config.yaml
arch: "mlp_mixer"
model: "self-supervised image encoder"
dataset: "microscope photos of single blood and bone marrow cells"
train_examples: 194171
image_size: 32
crop_scale_min: 0.4
horizontal_flip: true
color_jitter: 0.6
method: "barlow_twins"
norm: "layernorm"
norm_position: "pre"
activation: "geglu"
parallel_block: false
inner_norm: false
moe: "expert_choice"
drop_path: 0.15
num_experts: 16
moe_every: 1
expert_mlp_ratio: 0.25
experts_per_token: 2
shared_expert: false
patch_size: [4, 4]
conv_stem: false
layers: 14
width: 256
projector_hidden: 512
projector_out: 1024
projector_hidden_layers: 1
residual_init: "zero_last"
optimizer: "muon"
muon_scale: "spectral"
lr: 0.013
momentum: 0.9
nesterov: true
orthogonalizer: "polar_express"
adamw_lr_other_params: 0.00085
steps: 11500
batch_size: 512
epochs: 30.3
lr_schedule: "cosine"
final_lr_fraction: 0.1
warmup_steps: 1150
weight_decay: 0.07
adamw_weight_decay_other_params: 0.05
Rows from block 9 of a small self-supervised image encoder, named by matrix and row number. Rows with one number within an expert belong to one neuron, the router's apart. Each number is 50 + 10 x the weight over its row's rms, rounded and kept within 0 to 99. All counts start at 0.
Before each expert's rows are labels from the 100 images, of 14848, where the router gives the expert most weight on average: "top examples" is what is common among them. Only what is clearly more common there than usual is listed. The data: microscope photos of single blood and bone marrow cells. In brackets: how many of the 100.
# router: router (model.blocks.9.mlp.router.weight, 16x256, trained with AdamW), inputs 86-171
# gate: expert gate (model.blocks.9.mlp.gate, 16x64x256), inputs 86-171
# up: expert up (model.blocks.9.mlp.up, 16x64x256), inputs 86-171
# down: expert down (model.blocks.9.mlp.down, 16x256x64, transposed), outputs 86-171

# expert 5
top examples: cell type: promyelocyte (26)
router.5:55 41 56 48 41 48 54 38 36 34 43 54 56 44 33 33 59 70 52 39 54 45 47 52 43 57 39 34 52 46 51 54 42 59 21 51 37 63 51 53 61 59 65 42 59 61 46 64 56 49 51 64 47 53 41 63 56 41 50 53 52 48 49 49 51 42 73 54 47 66 57 43 43 48 53 60 40 60 35 57 42 36 53 65 44 58
gate.0:60 44 50 44 53 57 66 46 35 45 63 50 51 40 44 54 55 55 45 77 29 48 39 46 42 40 48 68 63 52 53 62 50 72 73 54 34 61 48 47 56 58 54 45 71 51 51 57 39 43 45 30 51 47 46 50 60 65 34 40 75 47 31 53 35 54 46 57 49 38 49 53 48 63 45 43 47 58 45 41 44 66 31 44 39 47
up.0:38 58 46 52 45 53 44 54 59 45 45 52 50 48 61 45 47 49 55 34 56 51 63 59 47 58 57 41 26 49 48 38 54 40 33 47 68 43 43 48 44 41 39 53 30 47 38 50 53 55 56 61 62 65 59 49 35 43 64 47 27 45 45 38 66 49 59 48 53 72 62 39 40 50 61 66 58 45 59 79 58 48 69 56 52 55
down.0:56 64 47 57 51 51 34 43 65 54 45 44 51 44 39 61 41 41 54 33 54 51 49 54 49 58 50 39 41 50 48 44 51 44 76 55 47 57 60 46 09 38 58 54 55 54 36 60 50 56 48 51 48 51 51 55 45 47 45 26 00 53 65 46 58 60 52 57 57 49 48 49 44 48 52 44 58 72 44 62 58 51 47 45 39 49
gate.1:64 57 42 41 48 36 46 19 52 50 46 66 63 39 37 58 62 65 41 61 49 41 34 51 27 57 46 60 58 57 56 48 50 37 36 62 54 32 67 47 50 49 49 48 46 56 61 26 58 63 60 38 52 61 38 43 48 47 66 46 49 45 44 44 48 48 58 40 59 56 70 74 70 46 59 60 59 52 50 53 46 49 49 55 40 58
up.1:56 52 46 54 50 46 58 55 53 62 53 66 54 68 47 52 46 46 49 57 54 65 54 52 52 51 65 52 22 43 47 69 52 48 40 55 35 52 42 33 53 53 59 34 59 34 34 32 42 41 60 31 42 63 57 69 36 39 64 52 44 41 64 45 48 53 52 53 73 37 65 32 39 52 63 44 40 52 46 71 47 44 61 51 57 62
down.1:36 57 49 56 49 38 59 34 45 41 65 37 44 38 53 48 55 61 42 42 48 58 59 52 63 53 44 46 74 36 66 69 62 65 58 26 43 46 48 50 40 66 24 45 43 54 45 54 45 43 66 59 46 41 68 46 44 40 67 49 48 54 63 69 39 48 41 63 43 55 41 60 58 43 52 47 35 48 37 51 38 51 47 51 50 52
gate.2:45 41 33 48 53 39 45 59 46 45 45 64 64 69 46 55 64 38 53 53 48 53 50 51 51 53 37 54 48 25 40 54 46 78 70 50 33 47 38 48 49 59 37 49 51 33 49 50 52 56 54 39 45 65 27 57 58 51 50 76 47 42 59 45 49 43 55 50 60 41 63 37 48 52 41 52 49 36 42 54 43 55 28 52 30 50
up.2:55 58 70 50 48 59 52 44 50 60 53 39 33 19 54 42 36 57 51 39 58 46 52 46 43 49 65 41 50 76 56 49 55 21 41 49 63 55 62 53 53 48 67 56 48 67 49 58 54 45 42 56 56 35 74 40 43 49 53 27 62 65 48 51 57 59 51 55 33 61 43 69 47 52 59 50 42 60 60 41 56 41 63 43 69 58
down.2:69 61 45 50 63 38 57 37 64 37 46 40 61 61 43 56 57 49 42 41 62 51 46 44 46 52 35 50 43 50 61 50 53 49 63 46 43 42 36 52 24 40 54 49 58 37 34 55 50 41 53 39 69 49 37 17 35 39 42 49 43 43 54 53 48 65 66 36 59 38 50 39 56 50 46 53 55 53 53 45 54 56 47 58 43 59
gate.3:45 50 46 47 45 56 59 44 68 49 54 38 39 41 56 46 35 30 52 43 41 64 48 60 44 32 59 47 41 35 46 42 30 56 53 44 47 49 63 33 70 42 38 46 56 37 44 40 42 57 45 50 46 48 51 60 57 68 50 61 55 47 42 52 51 53 65 56 39 49 51 38 47 53 50 56 52 61 55 29 66 50 37 48 44 44
up.3:61 56 43 49 50 49 49 59 25 44 49 50 62 53 46 60 65 67 47 61 54 54 60 51 31 65 49 49 51 65 59 63 51 52 35 61 54 60 45 65 41 41 62 51 45 63 46 70 52 43 52 42 45 54 60 35 54 28 61 34 64 53 56 51 44 34 38 57 54 45 62 61 49 52 53 45 46 50 50 63 50 55 62 49 46 58
down.3:40 54 51 65 42 33 58 59 63 54 52 60 68 48 50 38 50 41 54 47 64 48 49 47 51 45 43 29 59 46 45 30 55 38 57 44 42 53 33 49 31 60 47 74 43 35 64 53 54 44 48 40 59 50 47 51 40 42 27 43 43 55 68 50 59 53 61 53 71 43 55 42 45 68 49 50 48 50 47 62 47 46 60 35 50 56
gate.4:34 39 67 29 54 53 52 41 49 54 59 47 57 56 60 48 46 46 52 52 52 41 52 64 41 47 51 25 45 53 52 37 28 58 60 68 61 47 38 55 52 49 70 77 33 55 50 47 51 62 51 54 61 23 48 45 52 36 44 48 49 62 49 43 50 30 59 55 65 59 47 50 53 64 42 47 41 55 52 70 56 57 51 40 35 44
up.4:39 42 54 35 53 56 52 44 46 57 54 45 60 49 48 57 40 46 69 42 56 52 44 68 46 52 53 47 51 62 61 36 34 55 35 58 64 42 26 55 58 52 73 71 43 64 42 50 63 54 56 60 60 24 48 40 52 42 50 55 43 52 67 39 51 35 55 41 63 51 37 51 60 68 46 52 37 62 54 59 56 58 48 41 21 39
down.4:54 37 31 99 64 47 40 61 52 45 52 44 53 65 61 46 57 45 37 36 43 39 52 56 52 48 53 50 30 50 43 67 51 49 47 44 66 50 52 49 56 49 71 47 49 43 40 53 52 45 33 43 51 41 46 59 42 52 37 51 49 43 47 64 49 53 46 41 53 48 46 44 40 27 58 44 47 64 66 47 52 45 54 51 62 42
gate.5:54 46 53 62 63 45 58 50 40 58 58 73 57 53 32 71 60 35 32 56 53 50 62 37 35 49 52 52 50 53 44 53 43 43 68 47 70 52 52 50 40 45 42 45 41 59 53 39 54 67 44 66 44 52 43 45 45 59 53 48 42 58 48 48 52 48 54 44 55 44 69 31 46 59 63 42 38 68 45 52 51 45 44 59 47 50
up.5:42 74 45 58 41 53 41 53 43 45 32 53 70 39 57 47 38 66 63 49 36 55 42 47 51 43 41 54 58 68 50 61 46 59 50 56 54 62 54 56 64 45 55 40 53 56 42 57 42 41 47 47 43 40 42 55 51 50 53 41 43 50 44 54 47 60 59 70 40 38 64 56 54 36 43 35 53 42 43 52 48 59 57 49 40 51
down.5:57 60 52 51 70 61 34 41 46 53 46 43 56 50 66 43 61 37 45 53 53 55 55 74 43 42 57 52 49 40 37 48 36 60 41 41 51 65 44 40 56 43 36 62 49 47 43 57 45 48 41 47 56 63 56 60 47 55 46 73 65 47 44 54 47 62 58 32 43 41 49 49 51 44 49 54 54 65 54 51 59 44 40 45 28 68

# expert 15
top examples: cell type: segmented neutrophil (89)
router.15:40 49 39 50 49 50 60 66 45 44 37 41 51 65 51 60 50 51 56 70 43 55 56 59 56 56 39 56 52 46 53 56 54 53 42 57 54 39 42 32 59 50 51 46 38 48 55 31 58 42 28 49 60 44 60 45 62 38 54 56 36 39 43 54 33 65 68 19 45 52 56 45 74 50 47 49 57 64 55 30 51 57 54 60 28 61
gate.0:50 57 42 48 36 43 51 53 54 49 33 28 37 41 54 57 46 70 31 49 54 59 56 32 40 49 37 57 51 51 48 51 43 53 49 46 36 76 59 71 65 50 43 35 55 53 38 61 42 58 45 54 52 42 57 61 51 52 46 50 49 42 54 51 41 36 54 54 42 32 47 64 47 37 52 25 53 49 51 69 38 60 40 46 48 42
up.0:40 49 33 49 48 46 55 54 50 51 47 67 52 56 34 59 67 40 83 44 53 45 45 70 68 57 61 37 63 44 56 39 49 43 15 51 49 32 46 44 47 41 43 53 50 69 51 60 41 51 37 41 60 57 42 38 42 59 38 60 42 44 57 51 62 62 54 43 55 59 52 49 46 71 51 74 59 49 53 37 54 38 45 47 39 60
down.0:49 48 51 43 59 30 37 55 36 51 49 52 64 56 59 51 44 45 30 48 48 72 64 36 43 54 55 62 40 51 55 57 52 59 59 65 50 51 58 50 47 43 48 44 42 46 41 44 34 60 46 74 40 55 49 51 43 53 60 50 40 44 58 56 46 49 61 52 63 46 45 46 55 67 48 42 52 51 47 52 52 50 46 30 47 35
gate.1:50 49 52 45 53 49 53 61 59 35 66 49 49 56 47 65 42 42 26 57 49 31 36 45 51 47 68 44 50 56 39 59 42 45 49 63 51 55 29 31 46 50 68 69 59 45 38 32 73 41 66 71 48 48 25 77 62 46 49 51 51 47 58 44 41 42 43 46 49 34 76 49 61 69 50 52 41 41 64 63 47 46 68 48 63 37
up.1:39 53 62 30 53 52 49 49 52 50 40 48 51 48 56 53 49 49 45 45 42 41 39 38 57 57 46 35 50 44 50 39 48 34 46 63 39 65 60 49 51 53 44 35 42 65 56 63 32 44 35 49 46 46 51 42 56 57 31 44 41 43 43 41 46 48 61 54 47 32 72 46 43 26 44 49 68 41 51 47 64 53 43 66 48 45
down.1:62 43 44 66 44 53 53 51 58 61 33 49 56 60 41 42 43 56 52 49 32 72 50 56 44 46 42 47 37 50 46 48 47 48 52 60 56 41 54 59 55 46 47 38 46 60 37 43 51 57 54 39 45 44 65 46 48 21 37 34 52 66 46 61 32 57 37 62 59 56 58 45 36 38 52 67 34 49 51 55 44 36 54 47 54 51
gate.2:58 59 62 54 48 53 51 70 44 54 45 33 53 60 46 44 57 73 62 51 47 63 39 51 35 38 43 65 66 39 51 53 35 43 62 59 45 67 44 45 59 57 62 60 44 58 45 54 57 51 62 47 43 42 71 56 44 35 44 28 58 38 58 51 52 55 57 29 53 30 47 54 53 49 54 73 52 57 53 50 58 62 40 40 44 59
up.2:37 56 33 48 45 33 48 36 35 54 43 64 37 49 40 49 57 30 79 53 62 51 53 60 53 54 57 44 29 33 45 33 48 29 54 48 59 59 35 62 52 46 53 44 50 47 47 33 56 49 51 65 59 41 45 42 53 35 37 55 45 42 55 50 53 54 54 36 57 56 52 47 36 31 54 67 39 48 57 45 28 50 49 60 64 43
down.2:49 41 52 53 52 60 54 66 48 47 40 39 57 48 67 43 61 70 28 36 82 55 44 49 34 67 35 38 55 42 61 49 52 48 32 41 40 50 59 49 44 52 57 57 40 53 56 49 45 37 47 46 46 53 61 54 43 80 27 54 31 51 49 77 42 48 69 49 54 43 44 42 53 44 51 40 36 66 56 53 50 42 48 58 41 57
gate.3:64 58 42 54 51 60 58 49 25 62 55 50 59 70 39 30 45 55 47 46 34 59 47 50 77 42 52 52 55 53 42 72 51 30 55 50 73 44 59 44 55 69 49 28 50 62 54 48 54 47 38 48 43 45 50 53 57 44 61 40 36 49 34 57 43 54 49 39 47 52 59 67 56 48 36 48 51 63 58 49 50 60 47 56 55 41
up.3:64 61 30 60 45 52 54 50 25 70 53 51 53 71 34 31 51 56 54 43 43 65 42 53 53 50 45 51 61 59 40 64 53 48 59 48 88 41 64 38 47 53 55 35 51 65 56 46 56 45 44 44 48 47 47 63 64 46 65 26 40 43 24 53 51 54 45 34 39 51 50 55 47 55 42 53 48 67 52 44 43 61 59 54 33 48
down.3:39 67 53 51 56 37 55 45 76 50 62 38 71 49 61 53 50 55 53 54 37 46 64 43 53 48 64 47 45 46 60 44 48 33 53 52 59 45 53 56 40 59 40 52 40 48 49 49 61 43 49 37 65 50 47 45 54 55 37 48 55 37 42 60 43 44 58 40 43 53 46 57 66 57 50 53 45 24 50 45 50 52 44 40 45 50
gate.4:57 39 73 54 67 58 41 36 59 46 52 31 56 55 60 55 43 41 50 67 52 50 37 69 58 34 60 54 50 61 53 54 39 48 73 73 35 36 60 50 57 51 41 61 33 34 52 53 58 47 52 33 39 46 52 49 61 30 50 58 66 60 43 57 45 61 62 50 57 47 37 53 56 29 47 45 43 37 58 45 52 39 52 47 37 62
up.4:43 53 50 45 45 48 92 76 40 42 43 58 49 41 46 35 52 48 51 50 47 38 52 36 39 73 46 36 69 66 41 56 47 53 68 56 61 45 43 64 60 56 51 53 43 62 42 45 36 49 49 53 53 39 39 37 48 90 58 48 57 33 34 57 50 45 41 59 40 47 52 41 46 58 41 42 70 61 40 46 52 21 46 52 62 57
down.4:54 84 72 62 56 51 53 61 68 45 56 65 65 38 46 24 39 38 53 43 46 52 55 53 30 58 53 51 49 42 50 46 45 66 87 53 72 57 57 63 47 42 61 64 36 50 48 58 43 48 41 53 58 58 51 41 51 37 39 49 41 60 47 45 46 49 55 62 54 42 31 57 51 55 54 58 60 62 53 52 58 56 49 57 42 33
gate.5:61 62 58 59 45 60 61 48 51 46 45 48 57 54 37 35 20 61 54 60 53 64 42 47 35 54 47 60 53 37 55 52 44 58 42 54 73 59 71 56 54 59 35 53 57 41 56 48 57 57 55 54 44 36 58 37 50 45 53 47 52 49 45 61 38 42 41 62 52 45 33 60 55 44 50 44 48 39 35 51 46 46 39 48 53 49
up.5:64 63 44 53 49 51 60 63 66 52 40 47 52 48 43 43 39 39 76 61 45 53 49 53 50 57 33 58 66 56 53 55 43 52 48 72 51 51 65 57 40 52 27 36 51 37 64 30 45 43 59 59 42 50 42 55 36 61 61 49 43 51 45 69 56 49 33 66 44 58 32 56 64 55 34 63 55 56 41 38 41 61 52 51 37 59
down.5:41 56 64 45 38 71 58 69 42 50 40 46 49 37 38 72 45 46 38 39 62 72 51 27 54 60 54 40 74 44 48 43 58 44 75 48 42 46 58 49 44 43 47 45 47 54 37 46 52 49 52 48 67 55 38 60 67 22 79 48 52 52 48 36 40 42 42 61 36 56 58 59 48 36 42 50 51 42 41 52 41 34 44 53 57 39

# expert 10
top examples: cell type: erythroblast (60)
router.10:42 62 48 57 47 55 52 40 43 46 55 56 53 55 62 54 32 38 54 46 59 50 52 48 40 52 49 41 44 42 59 48 59 71 44 38 40 46 45 55 65 43 51 56 38 62 44 57 53 27 27 50 46 46 55 52 56 70 45 60 50 40 40 48 57 51 59 59 49 52 52 44 52 47 60 59 33 55 48 53 60 44 39 33 44 54
gate.0:46 64 56 40 39 46 48 52 40 53 42 53 46 75 47 66 45 41 49 51 60 46 33 54 70 37 48 52 62 43 52 33 63 53 36 48 46 26 52 43 62 44 52 56 42 35 54 52 49 36 46 43 50 45 61 42 38 33 51 55 45 39 57 47 57 46 41 48 53 56 60 30 55 64 49 46 44 59 44 58 54 47 51 43 45 56
up.0:43 57 36 52 56 56 43 39 53 45 54 42 45 61 31 74 56 42 44 47 55 50 43 51 50 40 52 41 51 59 52 51 43 44 36 38 36 45 43 57 56 46 54 63 73 42 45 76 46 45 64 58 63 65 52 58 70 57 42 44 40 53 36 42 51 55 48 63 46 57 73 58 52 50 63 64 47 77 60 41 71 50 39 59 44 52
down.0:57 46 40 46 45 41 41 35 58 51 43 56 47 46 49 42 27 48 47 51 33 42 61 72 60 51 41 62 45 47 56 50 55 52 39 45 34 44 52 63 50 57 64 53 45 49 51 58 55 44 55 59 52 52 30 56 45 48 40 54 44 36 44 39 59 51 42 52 51 72 57 68 63 44 66 58 55 50 38 57 74 52 51 45 52 43
gate.1:52 54 52 44 56 47 53 64 56 53 49 71 70 39 46 62 58 63 47 38 62 54 58 44 32 43 41 50 57 58 45 60 50 42 40 54 60 46 38 37 42 49 46 48 63 38 50 18 30 48 51 34 32 38 39 56 65 48 43 40 51 53 51 41 28 53 66 56 70 65 54 48 55 33 57 57 35 45 46 56 50 48 44 46 31 47
up.1:56 49 56 44 59 46 56 60 60 50 44 71 69 33 46 61 54 66 50 45 61 58 58 41 35 41 40 51 54 54 42 60 51 45 40 50 50 50 42 39 47 53 46 49 61 41 51 21 31 49 42 41 31 33 40 53 63 49 48 44 55 49 47 50 31 54 67 53 73 71 51 45 52 39 59 55 38 42 48 55 51 46 44 42 28 48
down.1:49 40 40 59 58 41 67 46 61 64 60 51 44 49 65 44 40 52 48 46 33 64 37 68 55 49 55 48 53 47 70 75 55 46 42 48 61 50 42 56 49 52 40 47 43 58 44 59 58 56 59 52 41 43 72 34 51 39 32 39 44 55 45 68 46 52 59 43 33 58 61 63 53 54 52 37 51 31 44 52 61 55 42 48 55 43
gate.2:35 46 57 42 47 47 34 49 52 57 49 31 64 44 49 48 40 57 55 53 53 54 58 48 51 45 44 49 62 46 52 51 30 51 45 43 42 77 58 54 56 52 62 55 63 79 42 43 51 47 51 42 56 42 49 48 42 61 53 44 36 32 60 49 47 49 68 41 42 58 40 28 60 38 40 60 53 47 56 40 52 51 43 41 56 64
up.2:64 29 51 52 57 62 53 36 63 42 49 79 48 42 69 43 72 43 34 43 45 52 47 67 37 48 54 55 58 62 55 39 49 50 44 67 51 43 46 52 42 43 58 55 41 38 48 52 41 56 46 42 43 46 68 31 62 36 48 63 47 45 55 44 56 49 41 55 52 51 47 62 46 66 57 49 43 65 59 54 53 48 51 51 54 49
down.2:47 47 31 49 51 54 52 55 45 62 46 36 28 43 42 59 29 55 56 58 42 61 49 41 52 60 39 38 44 47 60 20 45 40 26 38 65 40 43 54 53 52 44 57 64 50 64 60 62 46 63 58 56 53 63 49 53 60 32 56 48 49 61 60 48 48 35 43 53 32 40 62 57 34 58 72 56 57 59 53 55 39 33 42 60 43
gate.3:57 41 42 45 54 58 56 48 67 52 41 41 58 40 69 54 39 44 41 63 51 40 41 51 34 46 62 61 43 55 56 59 62 47 61 41 46 42 42 50 55 64 55 50 41 36 45 60 65 78 42 35 55 56 42 55 56 50 32 39 54 41 40 45 58 51 46 40 48 37 52 57 20 48 59 45 40 56 62 45 47 67 41 38 60 40
up.3:41 54 57 63 40 43 43 53 36 51 54 55 52 59 34 46 61 49 59 33 49 64 56 51 68 51 48 35 63 42 40 36 45 50 33 53 61 53 51 45 44 43 42 39 61 60 50 31 34 22 51 66 49 40 60 48 41 47 68 63 44 57 60 53 49 50 50 55 51 67 55 47 80 62 44 48 56 38 32 53 56 33 56 65 40 52
down.3:36 84 40 43 48 51 65 58 29 58 66 43 38 60 42 52 53 41 44 50 39 35 45 54 57 64 27 49 40 54 45 56 53 64 61 61 57 37 76 56 60 55 29 55 48 33 50 58 50 61 66 43 57 61 58 47 42 42 53 47 53 42 61 47 41 55 49 54 35 46 55 51 48 48 55 46 52 57 51 57 47 41 59 47 58 60
gate.4:56 41 44 62 53 28 72 51 37 48 43 67 73 42 53 43 45 58 52 52 34 51 37 67 44 47 50 56 53 43 42 62 51 54 50 46 55 31 48 33 64 46 66 55 37 59 45 47 54 42 39 59 50 38 59 47 47 37 43 37 65 50 47 55 80 47 55 43 63 58 66 26 43 69 51 45 44 29 51 58 38 48 47 54 63 53
up.4:45 62 39 53 45 53 19 40 58 46 49 63 39 50 50 51 47 46 55 49 73 42 48 52 69 49 63 43 34 64 60 70 42 56 52 63 34 57 51 73 35 43 44 51 69 60 47 38 53 48 61 49 48 48 36 38 60 70 39 64 54 75 47 42 52 63 60 49 54 47 42 61 41 38 51 41 29 57 71 43 47 51 40 57 58 42
down.4:53 58 47 45 45 58 42 53 49 44 38 57 50 45 55 56 58 62 52 58 72 45 49 48 49 48 45 48 50 59 55 73 43 64 62 38 36 45 43 52 44 53 51 52 51 56 33 54 54 46 49 59 60 46 48 38 56 42 66 60 43 50 52 68 56 29 39 66 54 48 33 35 56 58 70 48 56 45 37 51 50 58 53 57 45 44
gate.5:48 50 36 30 42 54 61 47 72 44 56 54 56 40 46 34 52 37 36 52 51 63 60 41 54 51 43 52 49 59 45 48 42 32 39 34 68 40 50 62 23 40 34 36 56 30 41 54 40 24 40 63 58 46 53 50 53 70 53 60 40 51 46 66 56 69 53 45 31 65 48 50 40 68 48 66 54 52 41 35 48 50 67 59 53 52
up.5:48 40 41 43 40 54 55 33 67 51 49 56 51 61 47 51 55 31 55 50 51 73 47 48 53 48 47 47 42 61 50 47 47 39 46 34 64 47 68 61 54 51 33 38 65 36 38 50 36 32 46 59 66 39 43 35 53 50 42 61 43 46 38 46 59 49 42 47 40 53 46 51 50 66 60 61 49 59 52 46 51 45 68 53 49 48
down.5:48 59 53 43 35 31 42 64 48 62 52 51 40 54 44 44 46 47 41 31 47 65 64 58 68 58 44 37 56 55 54 50 50 57 47 40 50 62 49 61 49 54 35 49 58 51 54 62 56 53 48 64 48 47 39 50 39 24 55 59 40 60 43 49 60 36 62 66 47 34 49 33 51 65 55 51 42 64 33 46 75 45 51 41 41 40

# expert 13
top examples: cell type: proerythroblast (41); cell type: promyelocyte (25)
router.13:43 57 33 48 37 33 39 55 54 34 50 78 53 61 60 69 47 38 47 40 49 42 37 49 75 38 47 36 46 50 44 50 49 51 56 48 54 54 32 48 32 44 50 42 56 64 43 58 35 52 54 72 46 62 43 49 48 40 49 55 23 60 51 44 41 52 44 58 50 52 61 47 42 42 57 55 47 53 58 38 54 47 57 55 62 56
gate.0:35 39 44 55 52 30 52 44 40 28 42 56 49 44 47 50 46 43 55 52 54 39 52 57 57 51 42 50 49 48 68 82 54 42 37 51 59 55 63 49 33 69 35 76 44 52 61 71 34 66 47 55 52 58 43 63 65 51 47 37 53 52 52 45 41 51 43 51 52 52 55 56 54 70 48 62 76 43 39 47 48 55 57 34 73 47
up.0:44 49 60 41 55 47 58 51 66 40 48 45 56 51 55 61 69 56 63 67 39 55 45 50 47 53 44 54 49 43 27 55 56 48 45 44 46 67 49 57 46 37 49 64 38 56 47 40 47 40 61 79 54 56 45 57 31 55 41 59 48 46 76 34 47 53 49 56 54 61 59 64 45 36 47 45 64 59 64 57 53 58 28 59 50 64
down.0:56 52 57 53 55 47 34 52 54 63 37 58 46 49 52 60 51 54 56 48 37 40 53 62 46 48 50 52 49 57 41 52 43 73 55 49 36 59 51 59 49 47 38 47 45 28 42 47 50 51 48 47 52 44 52 52 44 48 50 53 36 41 52 44 59 30 49 40 38 42 49 44 53 40 57 49 41 44 68 66 78 45 33 61 57 51
gate.1:48 43 51 49 48 36 35 26 51 58 52 67 46 33 54 59 53 36 56 60 37 50 31 47 22 56 54 65 51 42 31 47 50 55 38 40 52 59 56 51 48 45 45 55 47 64 36 51 41 44 53 74 53 52 45 61 37 43 52 53 47 64 55 38 52 60 55 66 40 49 47 47 52 72 51 53 44 61 67 31 48 53 68 74 58 51
up.1:55 28 42 50 57 29 44 42 54 46 43 60 59 32 44 60 43 41 47 53 61 39 67 60 54 43 58 47 51 50 58 51 56 46 42 58 39 52 64 53 41 63 41 60 64 47 53 34 42 44 36 49 49 56 50 57 50 32 49 63 48 50 23 44 42 66 61 48 47 56 38 62 54 61 67 41 58 81 37 42 40 42 68 64 49 55
down.1:42 38 48 40 44 40 46 58 39 57 55 65 48 57 61 57 56 52 55 45 43 43 60 46 51 46 44 51 71 58 66 47 64 52 48 59 55 56 34 45 42 57 57 53 72 50 54 61 74 46 45 54 55 52 63 49 54 54 67 56 51 36 53 70 33 38 59 40 46 72 60 46 56 40 49 45 36 34 75 53 68 45 42 54 61 43
gate.2:63 51 55 52 40 54 49 50 47 37 61 54 54 63 52 57 49 52 59 48 42 61 32 50 39 55 58 47 53 47 53 55 51 55 48 44 57 74 51 50 32 43 64 30 53 63 34 66 54 78 58 33 34 50 54 56 52 36 43 41 59 52 69 36 47 52 40 59 50 44 36 34 43 57 54 49 45 35 72 57 46 44 48 56 72 40
up.2:63 40 59 53 41 48 46 52 44 41 53 45 44 62 47 64 49 50 57 55 41 55 49 49 39 53 44 51 53 49 57 54 48 45 45 38 55 67 58 50 29 40 61 46 61 65 35 74 53 72 57 39 34 61 53 60 52 41 37 45 60 41 53 29 45 49 37 55 51 49 45 44 42 54 56 47 44 40 63 52 51 44 56 54 66 36
down.2:47 50 46 49 58 51 44 44 54 28 33 63 46 63 55 48 50 60 44 55 55 34 43 42 43 47 32 40 48 46 52 44 42 56 52 61 47 55 43 58 60 45 45 50 38 59 61 60 41 53 61 48 53 84 49 71 49 47 36 52 57 42 53 53 41 64 54 43 59 42 51 54 61 54 50 53 51 57 47 67 48 65 45 36 58 47
gate.3:41 63 60 39 51 52 57 50 37 45 36 44 54 53 54 41 43 58 57 47 52 47 54 47 43 51 57 52 59 51 53 51 35 38 48 54 60 73 49 41 42 51 37 37 43 52 44 46 48 34 46 39 57 47 57 62 67 40 43 38 61 36 49 47 43 38 47 61 36 41 38 58 57 65 48 48 23 64 59 55 52 51 66 41 44 40
up.3:41 49 61 28 51 46 60 44 42 40 36 57 53 44 63 43 37 55 57 32 50 55 56 48 39 52 55 60 64 52 63 49 38 46 44 52 55 70 50 34 43 58 33 35 37 46 44 38 43 36 40 50 64 47 44 64 71 38 44 48 60 46 49 46 51 40 44 54 39 40 38 52 48 52 44 45 19 51 58 53 58 53 68 47 46 27
down.3:47 45 62 43 50 37 51 47 49 62 62 58 33 47 50 54 50 43 44 50 45 64 61 57 53 61 46 83 57 52 28 34 33 39 48 43 63 64 59 48 56 95 41 61 52 55 56 41 45 43 51 59 46 51 68 61 41 47 47 50 53 35 43 49 44 31 49 48 39 48 60 54 43 43 43 38 46 35 56 55 44 47 53 57 56 41
gate.4:49 51 60 60 36 59 48 52 50 48 71 76 58 51 62 27 51 49 44 49 33 32 56 60 61 43 48 50 63 59 62 44 42 50 49 53 60 66 60 60 61 40 63 38 50 42 32 32 43 63 58 41 48 61 49 28 53 57 50 47 53 62 52 60 59 41 43 45 52 53 57 44 48 39 47 57 43 50 51 60 59 49 33 48 78 24
up.4:60 47 62 67 45 54 40 36 49 44 58 52 39 43 57 27 56 47 48 41 34 40 40 45 42 40 35 50 68 52 66 52 46 56 54 55 59 59 77 66 68 45 68 37 54 47 43 52 46 63 63 33 49 66 63 44 56 61 36 31 49 36 62 63 51 49 44 62 57 46 45 42 45 55 45 65 55 64 44 64 67 51 54 44 71 34
down.4:47 59 37 40 72 41 60 63 58 58 63 68 55 37 55 44 54 42 50 53 29 44 56 50 32 47 52 45 48 46 41 43 57 71 49 38 54 53 35 59 54 51 45 62 66 55 51 47 30 51 47 56 36 39 51 58 54 48 36 55 40 65 53 55 54 57 50 63 43 38 50 49 59 58 44 44 48 33 28 57 61 54 58 33 69 64
gate.5:51 44 49 45 51 36 52 31 53 64 49 53 48 60 48 56 48 42 45 59 46 40 53 56 40 42 68 59 43 52 57 61 42 52 47 50 46 62 59 64 62 37 42 53 49 45 69 53 53 66 62 37 50 44 37 66 58 58 44 58 62 61 43 37 63 55 28 62 53 42 54 54 46 54 69 46 66 24 56 61 41 57 60 52 39 52
up.5:61 55 46 53 48 40 39 41 53 66 41 59 50 67 41 61 49 54 52 41 34 37 56 50 50 36 39 45 59 49 52 66 36 39 38 46 54 60 74 55 44 48 34 64 55 43 63 77 45 56 46 59 47 54 41 60 52 49 49 58 47 77 47 31 58 47 45 52 53 39 45 51 54 54 67 43 59 39 47 35 56 62 71 62 37 57
down.5:70 50 48 30 43 31 51 36 53 37 52 44 69 60 40 46 41 48 49 51 54 39 57 41 43 38 61 47 29 54 50 63 40 43 43 52 47 45 65 60 53 75 61 52 46 34 49 67 28 50 35 51 46 49 41 59 49 57 33 39 43 56 45 46 31 55 54 42 43 52 36 48 54 42 57 49 68 43 55 61 45 48 62 41 59 50